Weights of a small sound classifier: log mel input, batches of 128.
Rows from block 3, named by matrix and row number. Rows with one number belong to one neuron. Each number is 128 + 32 x the weight over its row's rms, rounded and kept within 0 to 255. All counts start at 0. After the name is the row's rms in percent of the matrix's.
# gate: MLP gate (model.blocks.3.mlp.gate.weight, 640x160), inputs 0-159
# fc1: MLP up (model.blocks.3.mlp.fc1.weight, 640x160), inputs 0-159
# fc2: MLP down (model.blocks.3.mlp.fc2.weight, 160x640, transposed), outputs 0-159
gate.21 019 [131 129 127 130 128 130 131 100 129 126 130 128 128 130 137 128 125 129 128 110 128 129 132 160 145 167 142 129 128 129 127 123 130 123 120 111 124 121 255 123 127 255 128 126 128  86 131 127 138 128 129 123 136 129 129 127 128 128 132 128 124 149 128 130 133 128 128 132 131 130 126 133 154 128 128 128 146 127 128 129 138  78 127 129 128 131 135 130 130 139 129 134 126 129 128 128 128 130 133 128 125  90 116 128 129 128 125 133 141 141 130 137 255 135 132 133 134 129 126 163 127  87 108 127 128 117 127 115 126 117 127 127 112 127 127 120 117 120 126 128 124 126 126 127 126 125 127 127 129 127 127 127 138 117 125 110 127 117 127 125]
gate.22 019 [133 119 127 128 129 110 120 128 130 130 119 128 131 128 127 140 145 138 128 128 128 127 122 114 128  93 128 125 165 128 146 125 127 119 103 114 104 125 128 128 111  72 113 127 128 127 128 123 126  82 124 116  85 120 136 128 126 128 131 128 128 113 127  57 128   0 138 128 132 127 125 132 118 127 127 128 123 128 126 128 127 255 129  91 128 128 128 120 127 131 125 129 128 128 113  87 130 144 165 128 130 128 128 172 127 131 128 131 128 128 133 128  98 129 128 133 150 127 148 127 128 123 128 128   0 119  71 124 128 129  85 128  93 128  29  88 123 125 128 128 128 125 130 128 127  39 120  87 133 136 128 127  99 122 129 128 130 127   0  73]
gate.23 020 [121  78 127 127 129 128 141 157 125 255 126 124 136 128 126 128 128 128 129 132 129 102 145 128 108 173 126 105  91 128 128 140 103 127 127 137 127 128  47 127 158  90 128 128 114 161 128 128 128 120  56 127 168 128 127 130  98 255 115 120  47 128 128 106 118 125 127 120 126 128 137 123 102 128 119 138 124 202 132  90 145 121 146 130 165 129  69 125 135 120 101 118 123 128 137 128 113  94 120 125 129 235 129 130 129 128 146 128 138 128 128 128 158 126 128 128 141 102 128 130 123 139 128 154 134 173 129 128 134 128 127 165 127 186 155 130 153 187   3 130 117 128 130 155 127 127 142 127 126 128 160 237 129 127 129 142 130 211 167 132]
gate.24 008 [132 143 119 128 128 132 163  97 238 128 127 126 119 124 143 120 128 126 119 104 129 128 127 132 128 230 139 128  79 113  88 130 124 128 128 128 128 134 128 126 107 255 128 129 107 153 143 133 128 130 119 136 128 128 114 148 127 118 129 150 124 108 124 140 133 120 112 128 149 178 147 127 255 130 121 148 136 123 130 129 130 130 127 128 129  40 166 172 129 131 163 127 128 128 113 128  94 145 131 128 118 183 128 116 128 123 129 135 116 126 125 126 128 128 106 150 129 128 128 128 135 141 129 127 128 116 125 140 127 123 126 128 128 128 127 135 125  97 125 129 128 138 123 127 128  92 127 127  99 104 128 128 114 128 128 120 124 128 127 128]
gate.26 012 [128 130 122 143 126 125  21 105 128 128 127  97 127 203 119  91 111 130 111 105 114 129 110 128 128 127 141 185 130 128 125 127 129 124 119 106 134 134 128 127 123 128  61 169  66 180 128  65 167 128 128 241 146 129 134 128 128 248 167 126 134 147 127 101 139  78 126 137 129 146 128 140 128 130 129 204 128  92 101 128 174 141 121 127 128 128 165  95 130 157 127 128 123   0 133 128 129 118 114 128  93  99 116  76 128 130  68 128 123 131 130 170 115 129 130 151 147 128 125 128 146 173 130 128 138 128 132 113 128 122 132 128 128 128 128 126 127 128 129 144 136 128 128 128 128 118 173 127 128  53 128 163 126 131 128 128 105 128 128 128]
gate.27 019 [129 129 128 128 128 128 124 128 144 127 130 131 128 127 127 128 128 125 127 128 127 132 128 128 130 128 131 125 129 126 137 130 181 128 130 126 134 130 134 131 132 128 129 128 130 123 144 128 128 128 131 128 128 128 127 127 125 131 146 128 129 139  24 130 132 116 138 144 148 128 124 131 128 128 133 125 128 117 128 139 127 116 125 128 126 126 129 135 112 128 144 128 132 125 123 131 128 127 130 127 128 124 127 130 126 105 128 127 125 128 120 126 128 125 128 127 128  81 128 126 129   0 155 124 122 122 127 128 123 127 128 127 129 126 126 126 121 124 132 131 129 128 128 126 186 111 128 129 140 131 126 128 128 134 153 119 128 127 126 124]
gate.28 208 [136 176  85 155 130 144 142 109 133 130 155 136 148 128 129 127 135 131 134  82 142 170 159 162 177 104 140 149 216 125 119  99 112  79  98  59  98 105 164  95 104 151 103 128 129 128 180 127 128 143 163 126 129 144 142 159 132 147 178 168 123 158 121 129 165 112 176 185 142 157 110 150 142 166 136 133 146  77 122 203 129 113 124 128 133 146 140 161 128 142 133 148 135 175 131 129 141 159 156 132 108 117 130 130 157 128  84 157 173 189 132 163 171 146 128 171 124 154 129 125 122 123  99  87  93  61  82 103  73  78  87  60  99  67  64 123  54  68 125 108  88 127  82  52 117  94  94 109 150  93 100  88  78 113 113  64  84 111  66  92]
fc1.21 013 [138 128 119 160 131 129 130 115 130 127 129 135 131 142 133 127 151 134 130 111 128 129 133 145 133 123 138 129 131 128 126 123  46 119 121  96 123 122 130 120 125 129 110 127 128 120 129 124 128 128 127 126 135 138 128 134 128 128 131 131 128 146 126  98 142 127 128 131 130 130 122 238 130 109 137 129 128 127 128 130 130 112 127 112 128 129 130 128 129 128 129 143 128 128 129 128 128 130 133 133 124 121 123 127 130 131 124 135 138 139 131 146 153 137 137 144   0 129 176 148 128 120 125 127 123 114 125 123 125 123 127 127  97 127 127 111 105  78 123 255 125 100 119 127 120  99 126   0 131 126 126 127 101   7 122 106 120 123 127 115]
fc1.22 020 [127 130 127 128 128 127 128 117 129 127 129 130 119 140 129 122 124 128 127 127 128 131  52  82 127 134 128 128 124 131 125 255 128 146 131 215 130 129 129 128 124 153  92 129 128 144 129 135 128 135 128 145 136 129 128  84 128 127 132 131 113 124 118 130 129 106 126 128 158 135 128  60 128 105 129 133 129 122 120 134 128 128 127 127 150 129 162 133 129 126 140 128 127 124 127 128 153 128 128 129 123 128 118 128 122 126 130 110  97 124 108 121  18 114 126 129 106 143 129 125 128 130 131 116 115 134 133 137 128 128 128 118 128 116 187 128 130 128  95 128 129 127 122 114 128 128 128 162 127 118 108 127 128 129 128 128 128 127 113 129]
fc1.23 026 [235 125 127 126 154 148 128 126 130 116 139 128 128 128 130 129 144 131 140 129 171 185 128 158 132 100 126 143 134 123 141 127 128 125 127 106 128 126 147 151 121 144 156 104 132 128 131 128 127 137 124 109 128 128 128 129 128 124 137 138 123 128  95 137 132 120 172 132 171 141 117 146 138  91 129 136 132   3 111 233 129 142 123 128 128 168 143 141 128 130 157 137 129  34 124 128 120 132 131 148 131 125 128 130 128 115  83 139 132 128 139 118 129 128 128 147 128 144 129 106 129 126 126  89 128 111 125 128  77 125 148  82 128  57  37 104 112  93 114  99 117   0 143  69 128 121 113  92 158 117  81 114 105 128  27 112 126 128  99 123]
fc1.24 022 [128 129 129  70 129 109 128 128 129 128 128 130 129 119 128 128 128 128 128 121 127 130 129 135 133 255 128 128 131 128 128 128 128 128 128 126 125 129 136 118 127 128 102 132 129 127 128 129 126 121 132 126 120 146 129 130 133 128 128 129 127 128 129 158 133 127 137 128 133 135 128 128 131 127 128 136 128 128 119 128 127 128 130 109 129 128 125 132 130 131 128 130 129 131 124 121 129 147 136 127 128 125 127 128 143 127 128  86 128 128 131 129 128 126 128 128 129 128 128 129  96 128 123 128 128 122 128 128 122 128 113 127 105 125 126 128 118 114 128 128  97 128 111 125 128 113 135 129 129 129 126 126 128   8 131 113 129 127 126 122]
fc1.26 018 [116 135 129 128 102 126  81   0 126 112 111 101 143 130 127  98 137 156 130 129 126 140 129 113 115 127 181 128 128 135 128 124 130 127 125 128 163 132 126 126 119 128 122 127 140 132 127 127 120 128 142 145 127 133 136 127 129 134 137 113 128 128 127 127 187   0 231 129 133 127 128 127 137 104 131 130 125 128 125 128 132 128 128  22  72 128 131 111 124 155 122 131 121 128 113 111 128 132 152 129 128 133 129 129 125 143 125 207 124 124 157 131 117 129 238 127 155  82 133 105 126 128 128 130 126 131 128 193 136 152 128 131 127 128 135 124 127 128 177 127 129 121 126 130  77 140 130 138 131 143 132 128 137 128 138 129 128 145 136 100]
fc1.27 014 [137 116 125 129 128 128 128 128 140 128 128 129 128 127 128 128 128 128 130 128 125 126 125 127 121 139 127 126 111 132 112 129 133 127 128 119 129 158 127 128 130 111 126 129 128 135 130 127 128 131 128 133 139 141 128 128 128 133 144 138 128 146 110 131 127 125 128 129 133 138 130 114 128 124 128 124 130 128 128 132 128 109 128 128 125 139 101 140 127 165 135 128 125 127 122 126 127 128 143 128 127 128 104 129 128 103 136 123  75 128  97 125  83  88 106 143 129   0 128 121 114 129 127 130 128 116  87 126  67 111 119 130 125 128 129 129  93 125 113 134  99 122 128 130 123  50 121 167 128 123 101 167  89 133 122  46 246 128 130  53]
fc1.28 236 [114  82 167 102 123 100 108 155 115 120  95 116 103 127 127 146 117 119 122 171 114  91  90  92  80 161 109 112  78 132 141 159 148 172 161 198 166 159  86 163 161 110 159 137 126 118 102 130 139 107  99 131 127 105 104  98 115 103  87  95 163  97 150 127  89 178  87  84 112  96 146 103 112  93 119 110 107 173 143  70 119 144 142 128 115 105 113  82 126 112 115  97 114  75 123 127 111  96  96 122 153 146 127 124  99 123 168  97  83  78 113  92  82 103 124  77 131 113 125 132 137 134 155 172 166 193 171 154 179 169 176 190 158 195 191 142 203 187 134 137 169 135 163 200 143 165 161 154 103 164 154 171 175 151 146 185 174 148 185 165]
fc2.21 031 [120 128 128 128 128 128 195 119 128 130 128 128 152 137 135 128 128 125 128 128 128 128 143 128 127 140 135 132 127 128 124 132 128 128 129  82 114 128 143 128 126  37 129 123 128 128 128 128  86 126 134 128 129 127 129 132 128 137 128 157 128 128 126 128 128 128 147 128 128 144 127 128 105 129 132 128 128 114 127 132 128 136 128 128 247 127 121 128 128 128 128 129 108 106   0 237 116 128 117 128 112 126 130 128 131  97 128 134 167 117 231 131  99 126 235 136 131 111 135 124 128 128 128 135  96 120 117 144 142 131 128 145 128  96 136 110 108 202 128 117 128 130 129  75 142 128 243 126 134 128 131 128 152 135 128 145 128  65 128 139]
fc2.22 032 [129 119 125 128 121 123 129 128 131 130 128 118 118 218 127  64 129 128 128 113 128  76  98 133 135 130 179 128 128 122 131 130 128 151  35 146 124 128 128 118 127 164 105 128 130 127 128 133 127 127 123 128 128 128 129 252 121 128 128 129 128 117 128 128 128 129 129 136 121 126 128 104 198 124 213 128 128 131 135 217 142 127 101 129 125 128 130 131 129 128 126 127 124 128 149 122 134 127 135 128 127  39 131 126 178 142 128 134 119 123  84 128 150 136   0 216 128 127  53 128 128 131 131 128 134 136 128 114 141 134 128 124 128 128 130 130 140 128 128 129 127 122 119 128 128 129 126 173 129 132 127 128 125 102 128 124 128 128 128 128]
fc2.23 047 [176 127 139 128 128 114 207 128 133 126 128 121 122 104 128 144 110 162 128 169 128 148  52 128 128  97 112 128 125 128 131 113 128 128 126 182 255 149 128 125 128 129 100 128 131 128 137 128 128 128 128 128 125  45  49 127 128  93 122 128 128 125 128 128 128 127 129 130 128 114 166 128 133 111 125 128 128 190 128 122 128 121 127 128   0 128 174 128 128 152 130 128 127 132 134 134 160 128 129 129 228 128 127 128 147 141 125 128 122 154 125 128 128 130 117 122 128 128 124 128 128 130 171 127 135 175 128 119  35  84 154 122 128 151 126 221 255 254 127 120 128 118 122 136 128 128  92 129 128 140 128 128 127 127 128 128 128 128 126 122]
fc2.24 024 [128 144 128 128 126 130 124 117 129 127 128 127 136 189 135  73 130 125 141 127 121 178 152 127 128 137 129 127 129 119 128 126 128 127 126 127 126 152 127 128 128 128 156 122 126 128 125 131 137  80 128 127 137  62 128 138 131 128 127 129 127 110 127 128 129  60 128 129 119 133 129 115 132 255 128 123 129  68 127 166 128 126 198 123 129 128 126 128 116 115 130 127 129 128 129 127 101 128 127 110  86 129 128 129 131 123 128 141 131 113 125 126   0 132 128 128 129 129 128 132 128 114 118 123 119  73 128 131 132 150 128 102 128 127 130 255 115  95 129 130 128 129 121 122 113 128 147 122 129 123 136 129 139 154 124 128 128 128 129 135]
fc2.26 036 [127 126 255 128 119 135 128 130 135 130 128 134 133 128 127 128 131 129 132 126 128 132 165  74  81 128 131 150 128 117 131 128 121 128 128 119 127 128 128 132 125 128 202 128 119 118 128 128 125  95 131 128 127 128 125 127 137 128 129 128 128 119 136 128 127 123 128 127 109  81 128  82 129 129 133 120 126 127  93  97 128 131 128  74 128 139 128 109 142 139 129 128 127 140 128 128 125 128 102 128 128 106 137 127 208 122 128 138 151 125 136 164 128 126 135 130 128 129 127 255 130 121 149 130 116 103 129  33 132 135 128 125 132 130 134 134 128 121 126 122 128 131 116 129  94 136 143 136 128 181 130 131 226 172 128 128 128 120 129 124]
fc2.27 030 [127 140 124 129 128 125  71 126 127 125 129 131 133 131 128 111 127 127 134 105 127 126 139 129 126 126 149 115 128 129 122 131  96 128 125 125 117 128 128 125 128 167 129 129 127 128 127 128 120 124 128 127 140 122 128 128 130 129 140 129 127 130 133 128 128 123 127 128 131 139 128  72 128 133 134 128 127 127 126 135 129 154 135 126 128 126 119 173 128 127 129 129 128 136 127 127 255 128 128 118   0 122 128 129 159 118 128 127 128 101 147 135 128 128 125 229 128 140 145 127 138 106 128 130 126  74 128 132 155 166 121 126 128 124 130 123  21 124 128 127 128   0  42 126 128 132 129 121 132 128 147 128 131 177 122 137 179 123 128 137]
fc2.28 215 [129 128 128 128 128 111 128 129 128 128 128 128 124 126 127 141 128 133 128 116 128 128  83 128 199 127 116 128 128 128 151 128 128 128 112 255 198 128 128 128 128 128 128 128 128 128 137 126 128 128 113 128 122 128 128 128 130 128 128 126 128 127 131 128 128 108 128 128 130 124 128 128 166 120 128 128 128 139 130 110 138 118 128 128 119 133 168 126 128 128 128 128 128 128 144 128 145 128 128 128 130 160 118 128   8 159 128 126  77 170  78 123 128  94 101 103 110 128 109 128 128 128 128 127 168 255 248 120  80 128 128 113 128 191  82 188 253 252 127 127 128 128 128 218 128 128 106 199 126 132 128 128 101  65 128  67 128 128 128 119]