Weights of a small sound classifier: 2.44M parameters.
Rows from block 3, named by matrix and row number. Rows with one number belong to one neuron. Each number is 50 + 10 x the weight over its row's rms, rounded and kept within 0 to 99. All counts start at 0. After the name is the row's rms in percent of the matrix's.
# gate: MLP gate (model.blocks.3.mlp.gate.weight, 640x160), inputs 0-159
# fc1: MLP up (model.blocks.3.mlp.fc1.weight, 640x160), inputs 0-159
# fc2: MLP down (model.blocks.3.mlp.fc2.weight, 160x640, transposed), outputs 0-159
gate.32 031:55 50 47 50 55 56 56 47 52 50 50 48 47 50 53 49 50 51 50 50 50 50 50 63 55 50 51 54 34 49 47 47 49 44 50 44 50 44 50 50 48 50 50 49 50 50 38 50 50 50 47 43 50 49 50 50 49 50 44 50 50 52 45 46 40 45 50 39 50 29 51 54 48 50 49 50 56 00 50 50 50 50 43 49 50 50 54 59 50 55 50 50 50 33 48 70 50 50 50 50 49 50 50 58 50 52 50 54 56 50 99 50 50 51 49 51 49 50 50 50 50 50 49 50 50 49 42 53 50 50 44 50 46 50 50 49 49 49 50 50 50 50 54 50 49 47 43 00 48 47 50 50 50 29 50 40 45 50 50 49
fc1.32 019:50 52 65 50 60 50 50 50 50 58 50 78 43 44 61 50 50 50 49 50 34 49 50 53 46 77 50 48 29 52 50 52 48 56 55 57 55 40 47 62 56 47 50 50 50 50 43 50 54 50 50 50 50 51 48 51 51 51 44 51 50 49 53 50 50 18 49 43 51 48 52 50 50 50 49 49 48 51 53 49 50 48 53 55 53 50 52 48 46 43 50 51 70 50 48 50 50 50 50 50 51 51 33 50 50 36 57 50 47 49 10 35 15 45 23 41 31 48 59 53 51 50 51 54 00 61 51 50 50 50 50 54 59 50 51 50 51 56 24 50 50 50 55 51 53 50 46 50 48 50 54 50 50 50 55 51 50 52 51 50
fc2.32 044:51 47 50 50 50 44 67 51 55 50 50 50 49 35 49 16 52 50 58 50 50 32 49 50 50 50 48 64 50 51 50 51 76 50 50 73 66 50 50 50 50 55 50 50 51 55 50 50 50 50 49 50 50 50 54 67 53 50 49 50 50 50 50 50 50 50 51 50 50 50 50 36 49 49 27 50 50 51 50 50 53 65 50 50 46 50 50 50 50 50 50 49 50 49 48 40 51 50 51 51 50 50 58 50 53 56 50 49 50 50 50 44 50 53 14 52 51 50 45 50 58 50 71 53 58 82 56 49 51 50 50 48 50 68 40 40 84 99 50 50 50 50 29 67 50 50 43 71 82 49 50 50 50 38 50 32 46 50 49 47
gate.34 014:49 55 50 50 50 49 50 50 50 47 48 50 50 50 50 35 41 49 50 50 50 50 57 50 54 42 54 48 57 67 28 50 49 51 50 66 50 50 50 50 50 74 55 50 50 50 47 57 50 50 00 50 50 50 50 51 52 49 50 50 49 48 51 50 50 50 50 50 50 50 50 04 50 50 49 50 50 58 50 50 50 99 49 50 51 50 50 51 86 41 41 48 50 51 53 50 50 50 42 37 26 42 48 50 51 52 48 50 52 50 53 50 50 50 50 78 50 50 51 56 50 50 34 64 67 57 51 63 50 51 58 50 36 51 50 51 60 58 50 50 51 47 50 59 50 51 51 41 50 50 51 40 53 55 50 53 50 53 61 50
fc1.34 022:48 51 50 50 50 49 54 50 50 50 50 50 51 50 50 49 22 50 43 50 50 50 52 50 52 71 50 50 52 50 51 50 50 51 53 51 56 49 50 50 50 99 50 47 51 50 49 51 51 49 50 53 50 50 50 50 53 50 43 50 49 46 54 50 50 50 42 45 50 50 50 51 50 49 47 50 50 52 50 48 49 37 50 41 50 50 49 50 50 48 46 50 50 50 61 50 50 47 48 49 44 39 50 50 48 52 30 50 50 50 57 57 63 72 50 49 50 50 50 52 55 41 50 50 51 52 76 50 55 53 50 56 50 50 75 49 55 53 61 50 53 49 50 50 50 50 50 50 50 51 51 50 50 50 57 55 50 57 50 56
fc2.34 034:50 50 07 50 51 50 50 48 50 50 50 50 52 50 53 44 50 52 52 31 50 50 52 49 50 49 50 45 50 50 50 52 50 50 49 50 49 50 54 50 50 60 53 47 49 50 52 50 64 50 52 50 50 49 48 50 52 50 50 50 50 51 50 50 50 48 49 46 50 53 42 44 50 50 50 50 49 47 49 55 50 47 50 50 50 50 46 55 51 50 32 52 50 51 49 48 49 50 48 53 46 41 57 50 52 47 50 50 50 50 52 50 50 51 50 99 50 52 51 50 84 48 51 51 50 30 50 50 99 52 50 46 50 50 50 50 42 38 14 50 50 50 50 50 50 50 53 50 49 50 51 50 52 51 50 52 50 50 50 38
gate.35 021:50 38 49 49 46 42 53 50 48 50 41 48 48 99 74 57 80 50 58 56 51 50 48 51 48 52 50 52 40 39 40 43 43 50 49 49 50 37 50 50 50 52 53 48 50 46 50 60 46 50 50 50 51 53 47 50 51 48 43 51 49 50 49 49 45 54 49 18 50 51 48 46 35 49 50 45 51 50 50 50 50 50 55 55 50 42 26 59 51 50 50 51 43 28 50 50 56 50 50 48 58 56 51 56 52 52 44 53 52 50 51 52 74 50 49 55 51 52 43 50 52 50 47 49 48 48 48 50 50 50 48 50 22 48 47 50 52 50 49 50 39 51 39 47 50 52 49 44 41 50 47 50 49 48 50 49 54 42 47 51
fc1.35 021:50 46 53 50 48 53 52 50 50 49 58 53 65 46 44 50 52 50 48 48 37 50 44 28 50 51 55 50 50 45 52 71 63 50 50 51 58 56 37 58 50 50 50 50 52 55 50 50 50 50 50 39 51 55 47 50 51 51 50 55 50 50 49 51 50 50 67 50 37 50 45 12 51 50 50 54 51 50 31 50 97 50 50 50 50 38 53 50 50 50 26 27 50 51 61 50 50 50 51 50 52 51 50 43 50 44 52 51 50 50 47 48 43 43 50 50 40 50 50 49 49 84 56 50 50 53 50 39 09 32 50 50 49 50 64 50 48 54 51 66 51 48 54 50 50 49 50 88 54 49 50 51 50 50 49 50 94 46 50 58
fc2.35 036:50 54 50 53 55 51 87 50 51 51 43 19 17 51 50 54 50 48 49 60 54 50 48 50 50 48 74 49 49 58 42 43 50 49 76 36 47 61 47 51 43 45 51 50 52 49 50 50 50 50 50 52 58 50 50 51 43 50 50 50 35 56 52 50 50 56 52 47 63 50 48 61 11 45 50 51 50 50 50 50 34 42 55 51 49 49 41 51 50 52 72 50 50 50 29 51 51 62 50 49 50 60 49 53 46 50 52 38 49 50 50 50 51 49 52 48 49 50 57 50 50 42 33 52 50 41 44 42 50 51 49 50 51 28 58 50 42 48 50 50 51 50 61 36 52 43 53 36 49 42 48 50 50 66 51 51 50 50 49 99
gate.36 014:50 50 52 53 53 98 46 49 50 50 50 57 51 50 50 50 51 48 48 49 48 47 48 49 51 50 50 11 34 49 38 50 50 52 52 50 51 42 42 51 51 51 18 52 49 50 51 47 50 51 50 50 50 49 92 52 62 77 50 50 52 47 50 70 50 51 46 50 50 49 51 50 50 50 51 55 50 49 56 51 97 50 50 51 55 23 64 47 50 47 50 42 98 44 50 51 50 50 50 52 51 48 44 50 48 46 57 50 49 49 49 48 45 50 50 49 50 51 50 50 50 50 54 49 49 50 51 50 50 50 46 52 50 49 69 52 50 50 48 45 51 50 52 51 47 51 49 49 50 49 66 50 28 48 40 50 51 51 54 32
fc1.36 016:49 50 48 45 50 47 50 60 50 55 49 48 44 51 51 50 50 48 50 50 51 62 71 60 53 53 50 63 49 50 47 46 20 50 47 47 51 50 60 50 49 62 53 50 43 47 50 51 48 51 50 50 63 50 49 50 50 48 50 46 51 50 68 50 43 52 44 50 38 50 50 50 48 50 49 50 52 41 50 59 40 74 58 51 50 51 52 59 51 50 52 50 32 49 50 27 50 50 48 49 49 50 50 50 84 50 40 61 83 60 52 53 87 64 47 50 66 60 48 52 54 51 03 40 51 50 51 50 48 50 51 50 55 39 43 58 50 50 48 50 39 52 48 37 51 51 09 49 42 31 35 54 18 45 50 46 44 50 39 50
fc2.36 034:50 54 50 50 50 80 50 50 49 75 50 50 49 50 52 51 50 94 53 51 36 52 50 50 47 50 50 49 50 53 49 46 50 50 51 38 49 52 45 50 47 27 34 49 51 50 60 54 50 50 50 55 64 50 54 50 50 50 50 50 50 53 50 50 55 50 50 50 51 50 50 51 49 50 50 50 50 50 50 48 38 50 50 50 50 50 50 44 50 52 49 10 62 50 45 50 29 73 50 23 49 50 99 50 50 50 47 49 50 50 61 50 50 51 51 45 50 44 32 50 50 49 40 53 52 39 49 50 50 45 50 50 54 32 54 48 46 52 55 50 51 50 59 43 54 49 50 46 50 42 50 40 48 54 42 50 50 69 50 55
gate.37 024:33 50 50 76 50 49 56 50 45 63 49 46 51 52 57 74 47 50 36 30 50 50 56 51 50 49 86 50 50 64 58 50 54 50 55 56 58 50 50 48 50 49 43 77 49 50 44 50 58 51 50 58 61 50 57 33 49 90 45 26 61 48 50 46 39 53 50 43 52 49 57 30 47 35 50 51 41 50 50 47 51 50 52 63 50 49 49 47 50 49 50 31 51 51 60 49 55 41 48 50 48 47 41 45 52 58 49 50 53 50 51 68 50 55 51 50 49 49 56 58 50 52 50 51 44 56 51 48 52 50 50 50 55 50 51 50 55 67 50 60 50 14 51 50 50 50 55 68 40 50 11 50 54 50 55 55 81 75 50 59
fc1.37 024:50 50 53 47 50 51 50 51 50 03 77 55 44 17 50 55 71 53 58 52 50 52 43 50 65 69 43 55 46 47 50 48 50 50 50 45 59 44 53 60 49 44 55 50 49 50 50 77 51 53 50 40 49 46 49 47 49 39 50 51 47 53 43 90 70 50 49 50 50 63 46 37 50 51 51 50 54 44 37 55 12 49 52 50 50 49 50 61 81 38 50 54 50 50 50 52 50 50 51 61 53 50 57 60 49 36 50 50 50 46 46 50 54 50 50 52 50 52 48 42 52 51 50 44 50 47 50 53 40 50 50 47 11 47 42 49 49 35 46 50 50 52 49 46 54 50 50 50 50 48 41 48 50 50 50 48 45 16 46 49
fc2.37 049:50 00 50 50 50 50 60 52 55 50 50 45 49 47 50 68 55 50 53 50 50 50 46 50 50 49 52 52 44 51 51 52 65 50 47 53 50 50 50 50 50 51 36 50 50 50 51 52 51 55 43 51 49 51 50 50 50 40 50 50 50 51 48 50 50 53 50 49 51 44 50 51 61 49 50 70 50 50 50 50 71 48 50 50 44 50 63 50 50 48 50 51 50 50 50 51 54 50 50 50 51 57 41 50 49 61 50 49 46 51 32 51 77 51 36 50 50 48 49 50 49 50 50 50 56 59 51 50 49 49 50 50 51 52 49 50 53 53 51 38 50 49 53 52 47 37 47 52 50 50 49 50 41 48 50 16 18 50 44 50
gate.38 008:48 49 50 50 50 50 48 50 43 49 48 50 55 53 47 50 29 50 50 50 50 48 52 50 49 73 50 48 50 64 51 51 51 50 50 50 48 51 48 46 40 24 50 50 53 51 50 29 43 48 49 41 45 58 49 50 56 50 50 48 49 50 46 96 49 51 50 50 51 49 52 50 50 44 50 50 49 52 50 48 36 50 50 00 49 50 50 49 50 48 40 46 49 50 50 48 49 49 49 36 44 28 45 50 50 65 51 49 50 50 58 55 31 57 51 49 51 48 49 50 56 50 50 51 51 51 51 51 51 51 51 54 51 57 56 52 51 50 54 50 50 50 51 55 51 57 51 67 50 50 54 46 53 52 50 51 00 52 55 84
fc1.38 017:50 50 50 50 50 50 50 50 50 50 71 50 50 50 50 45 47 50 50 50 50 70 51 52 81 34 50 50 63 51 99 50 50 50 50 50 48 50 51 50 50 51 50 50 52 51 50 50 49 52 50 50 52 51 51 50 64 51 50 50 50 50 50 58 50 50 50 50 51 50 49 50 50 50 50 50 54 50 50 50 50 50 56 49 51 50 50 50 50 28 49 51 50 52 50 50 50 50 50 49 47 42 48 50 50 51 50 50 51 52 52 50 19 50 52 50 50 43 50 50 50 49 50 50 50 50 50 50 50 50 51 50 50 50 50 50 50 50 51 50 62 49 50 50 49 49 50 51 52 50 35 49 50 50 50 50 48 50 50 50
fc2.38 031:50 49 50 45 50 49 50 48 48 50 50 48 50 50 50 43 50 50 53 50 50 27 50 48 52 50 42 49 50 50 52 50 00 51 50 52 49 50 51 53 50 50 50 50 52 50 48 53 50 50 50 50 50 49 50 50 53 52 51 50 51 51 50 50 50 50 51 50 50 38 50 50 99 50 51 50 50 51 50 48 51 52 51 50 50 50 50 50 48 47 49 50 51 49 50 45 54 50 50 52 55 04 74 46 50 48 50 50 21 46 43 50 50 97 50 53 45 51 44 50 50 51 50 94 53 51 60 58 51 48 50 50 50 50 56 66 49 50 51 50 50 50 49 53 50 50 51 50 50 50 50 46 36 40 50 50 51 49 50 50
gate.39 012:51 50 47 53 40 48 54 49 49 50 59 48 46 55 67 42 51 46 48 53 54 57 36 50 41 50 50 50 52 49 49 49 50 50 46 50 50 47 50 54 50 88 88 47 47 50 50 55 46 50 62 63 50 49 50 50 47 50 49 47 50 51 49 49 48 50 50 50 46 66 52 50 42 53 52 50 50 51 45 49 51 50 48 52 51 49 52 56 64 47 47 50 50 54 50 56 50 43 25 46 45 69 51 50 51 52 49 54 34 56 50 52 62 53 52 55 50 52 50 52 50 52 36 00 50 48 50 50 50 50 51 50 53 50 48 71 50 50 50 50 50 56 50 50 48 56 41 43 47 49 38 50 50 50 46 50 49 50 50 56
fc1.39 014:44 50 48 52 49 45 52 50 50 52 47 50 50 51 50 53 51 90 46 68 50 50 54 53 51 50 49 49 50 47 50 48 42 35 47 37 47 47 50 45 47 48 50 50 50 51 47 54 47 53 50 50 48 43 35 58 47 50 44 48 46 50 50 48 49 51 53 50 51 50 50 83 46 49 50 50 50 51 50 48 22 53 50 49 50 66 49 52 49 50 50 43 49 53 50 54 52 05 50 49 50 46 70 50 50 55 27 50 53 51 56 55 66 54 50 50 87 49 54 50 50 50 49 76 58 48 49 71 50 50 51 51 50 51 52 49 50 48 78 49 47 50 49 51 35 49 45 25 49 50 46 46 50 46 50 49 50 50 99 49
fc2.39 069:50 48 34 47 50 43 50 50 50 50 50 50 50 50 49 39 50 50 52 39 50 51 54 50 43 50 50 49 50 50 50 57 50 50 44 51 50 48 54 50 50 66 60 51 50 59 50 50 53 50 50 50 50 50 50 56 50 50 50 50 50 50 51 51 50 50 49 51 50 99 50 31 64 50 50 50 50 43 50 51 50 50 49 50 50 50 41 49 50 50 47 51 52 42 49 50 50 50 49 50 31 41 50 50 59 49 51 51 50 50 50 50 50 36 52 59 50 51 02 50 49 50 50 65 50 44 53 46 71 64 49 49 50 50 50 50 38 50 68 50 53 50 42 77 50 50 50 50 40 50 50 50 50 50 50 56 46 49 50 50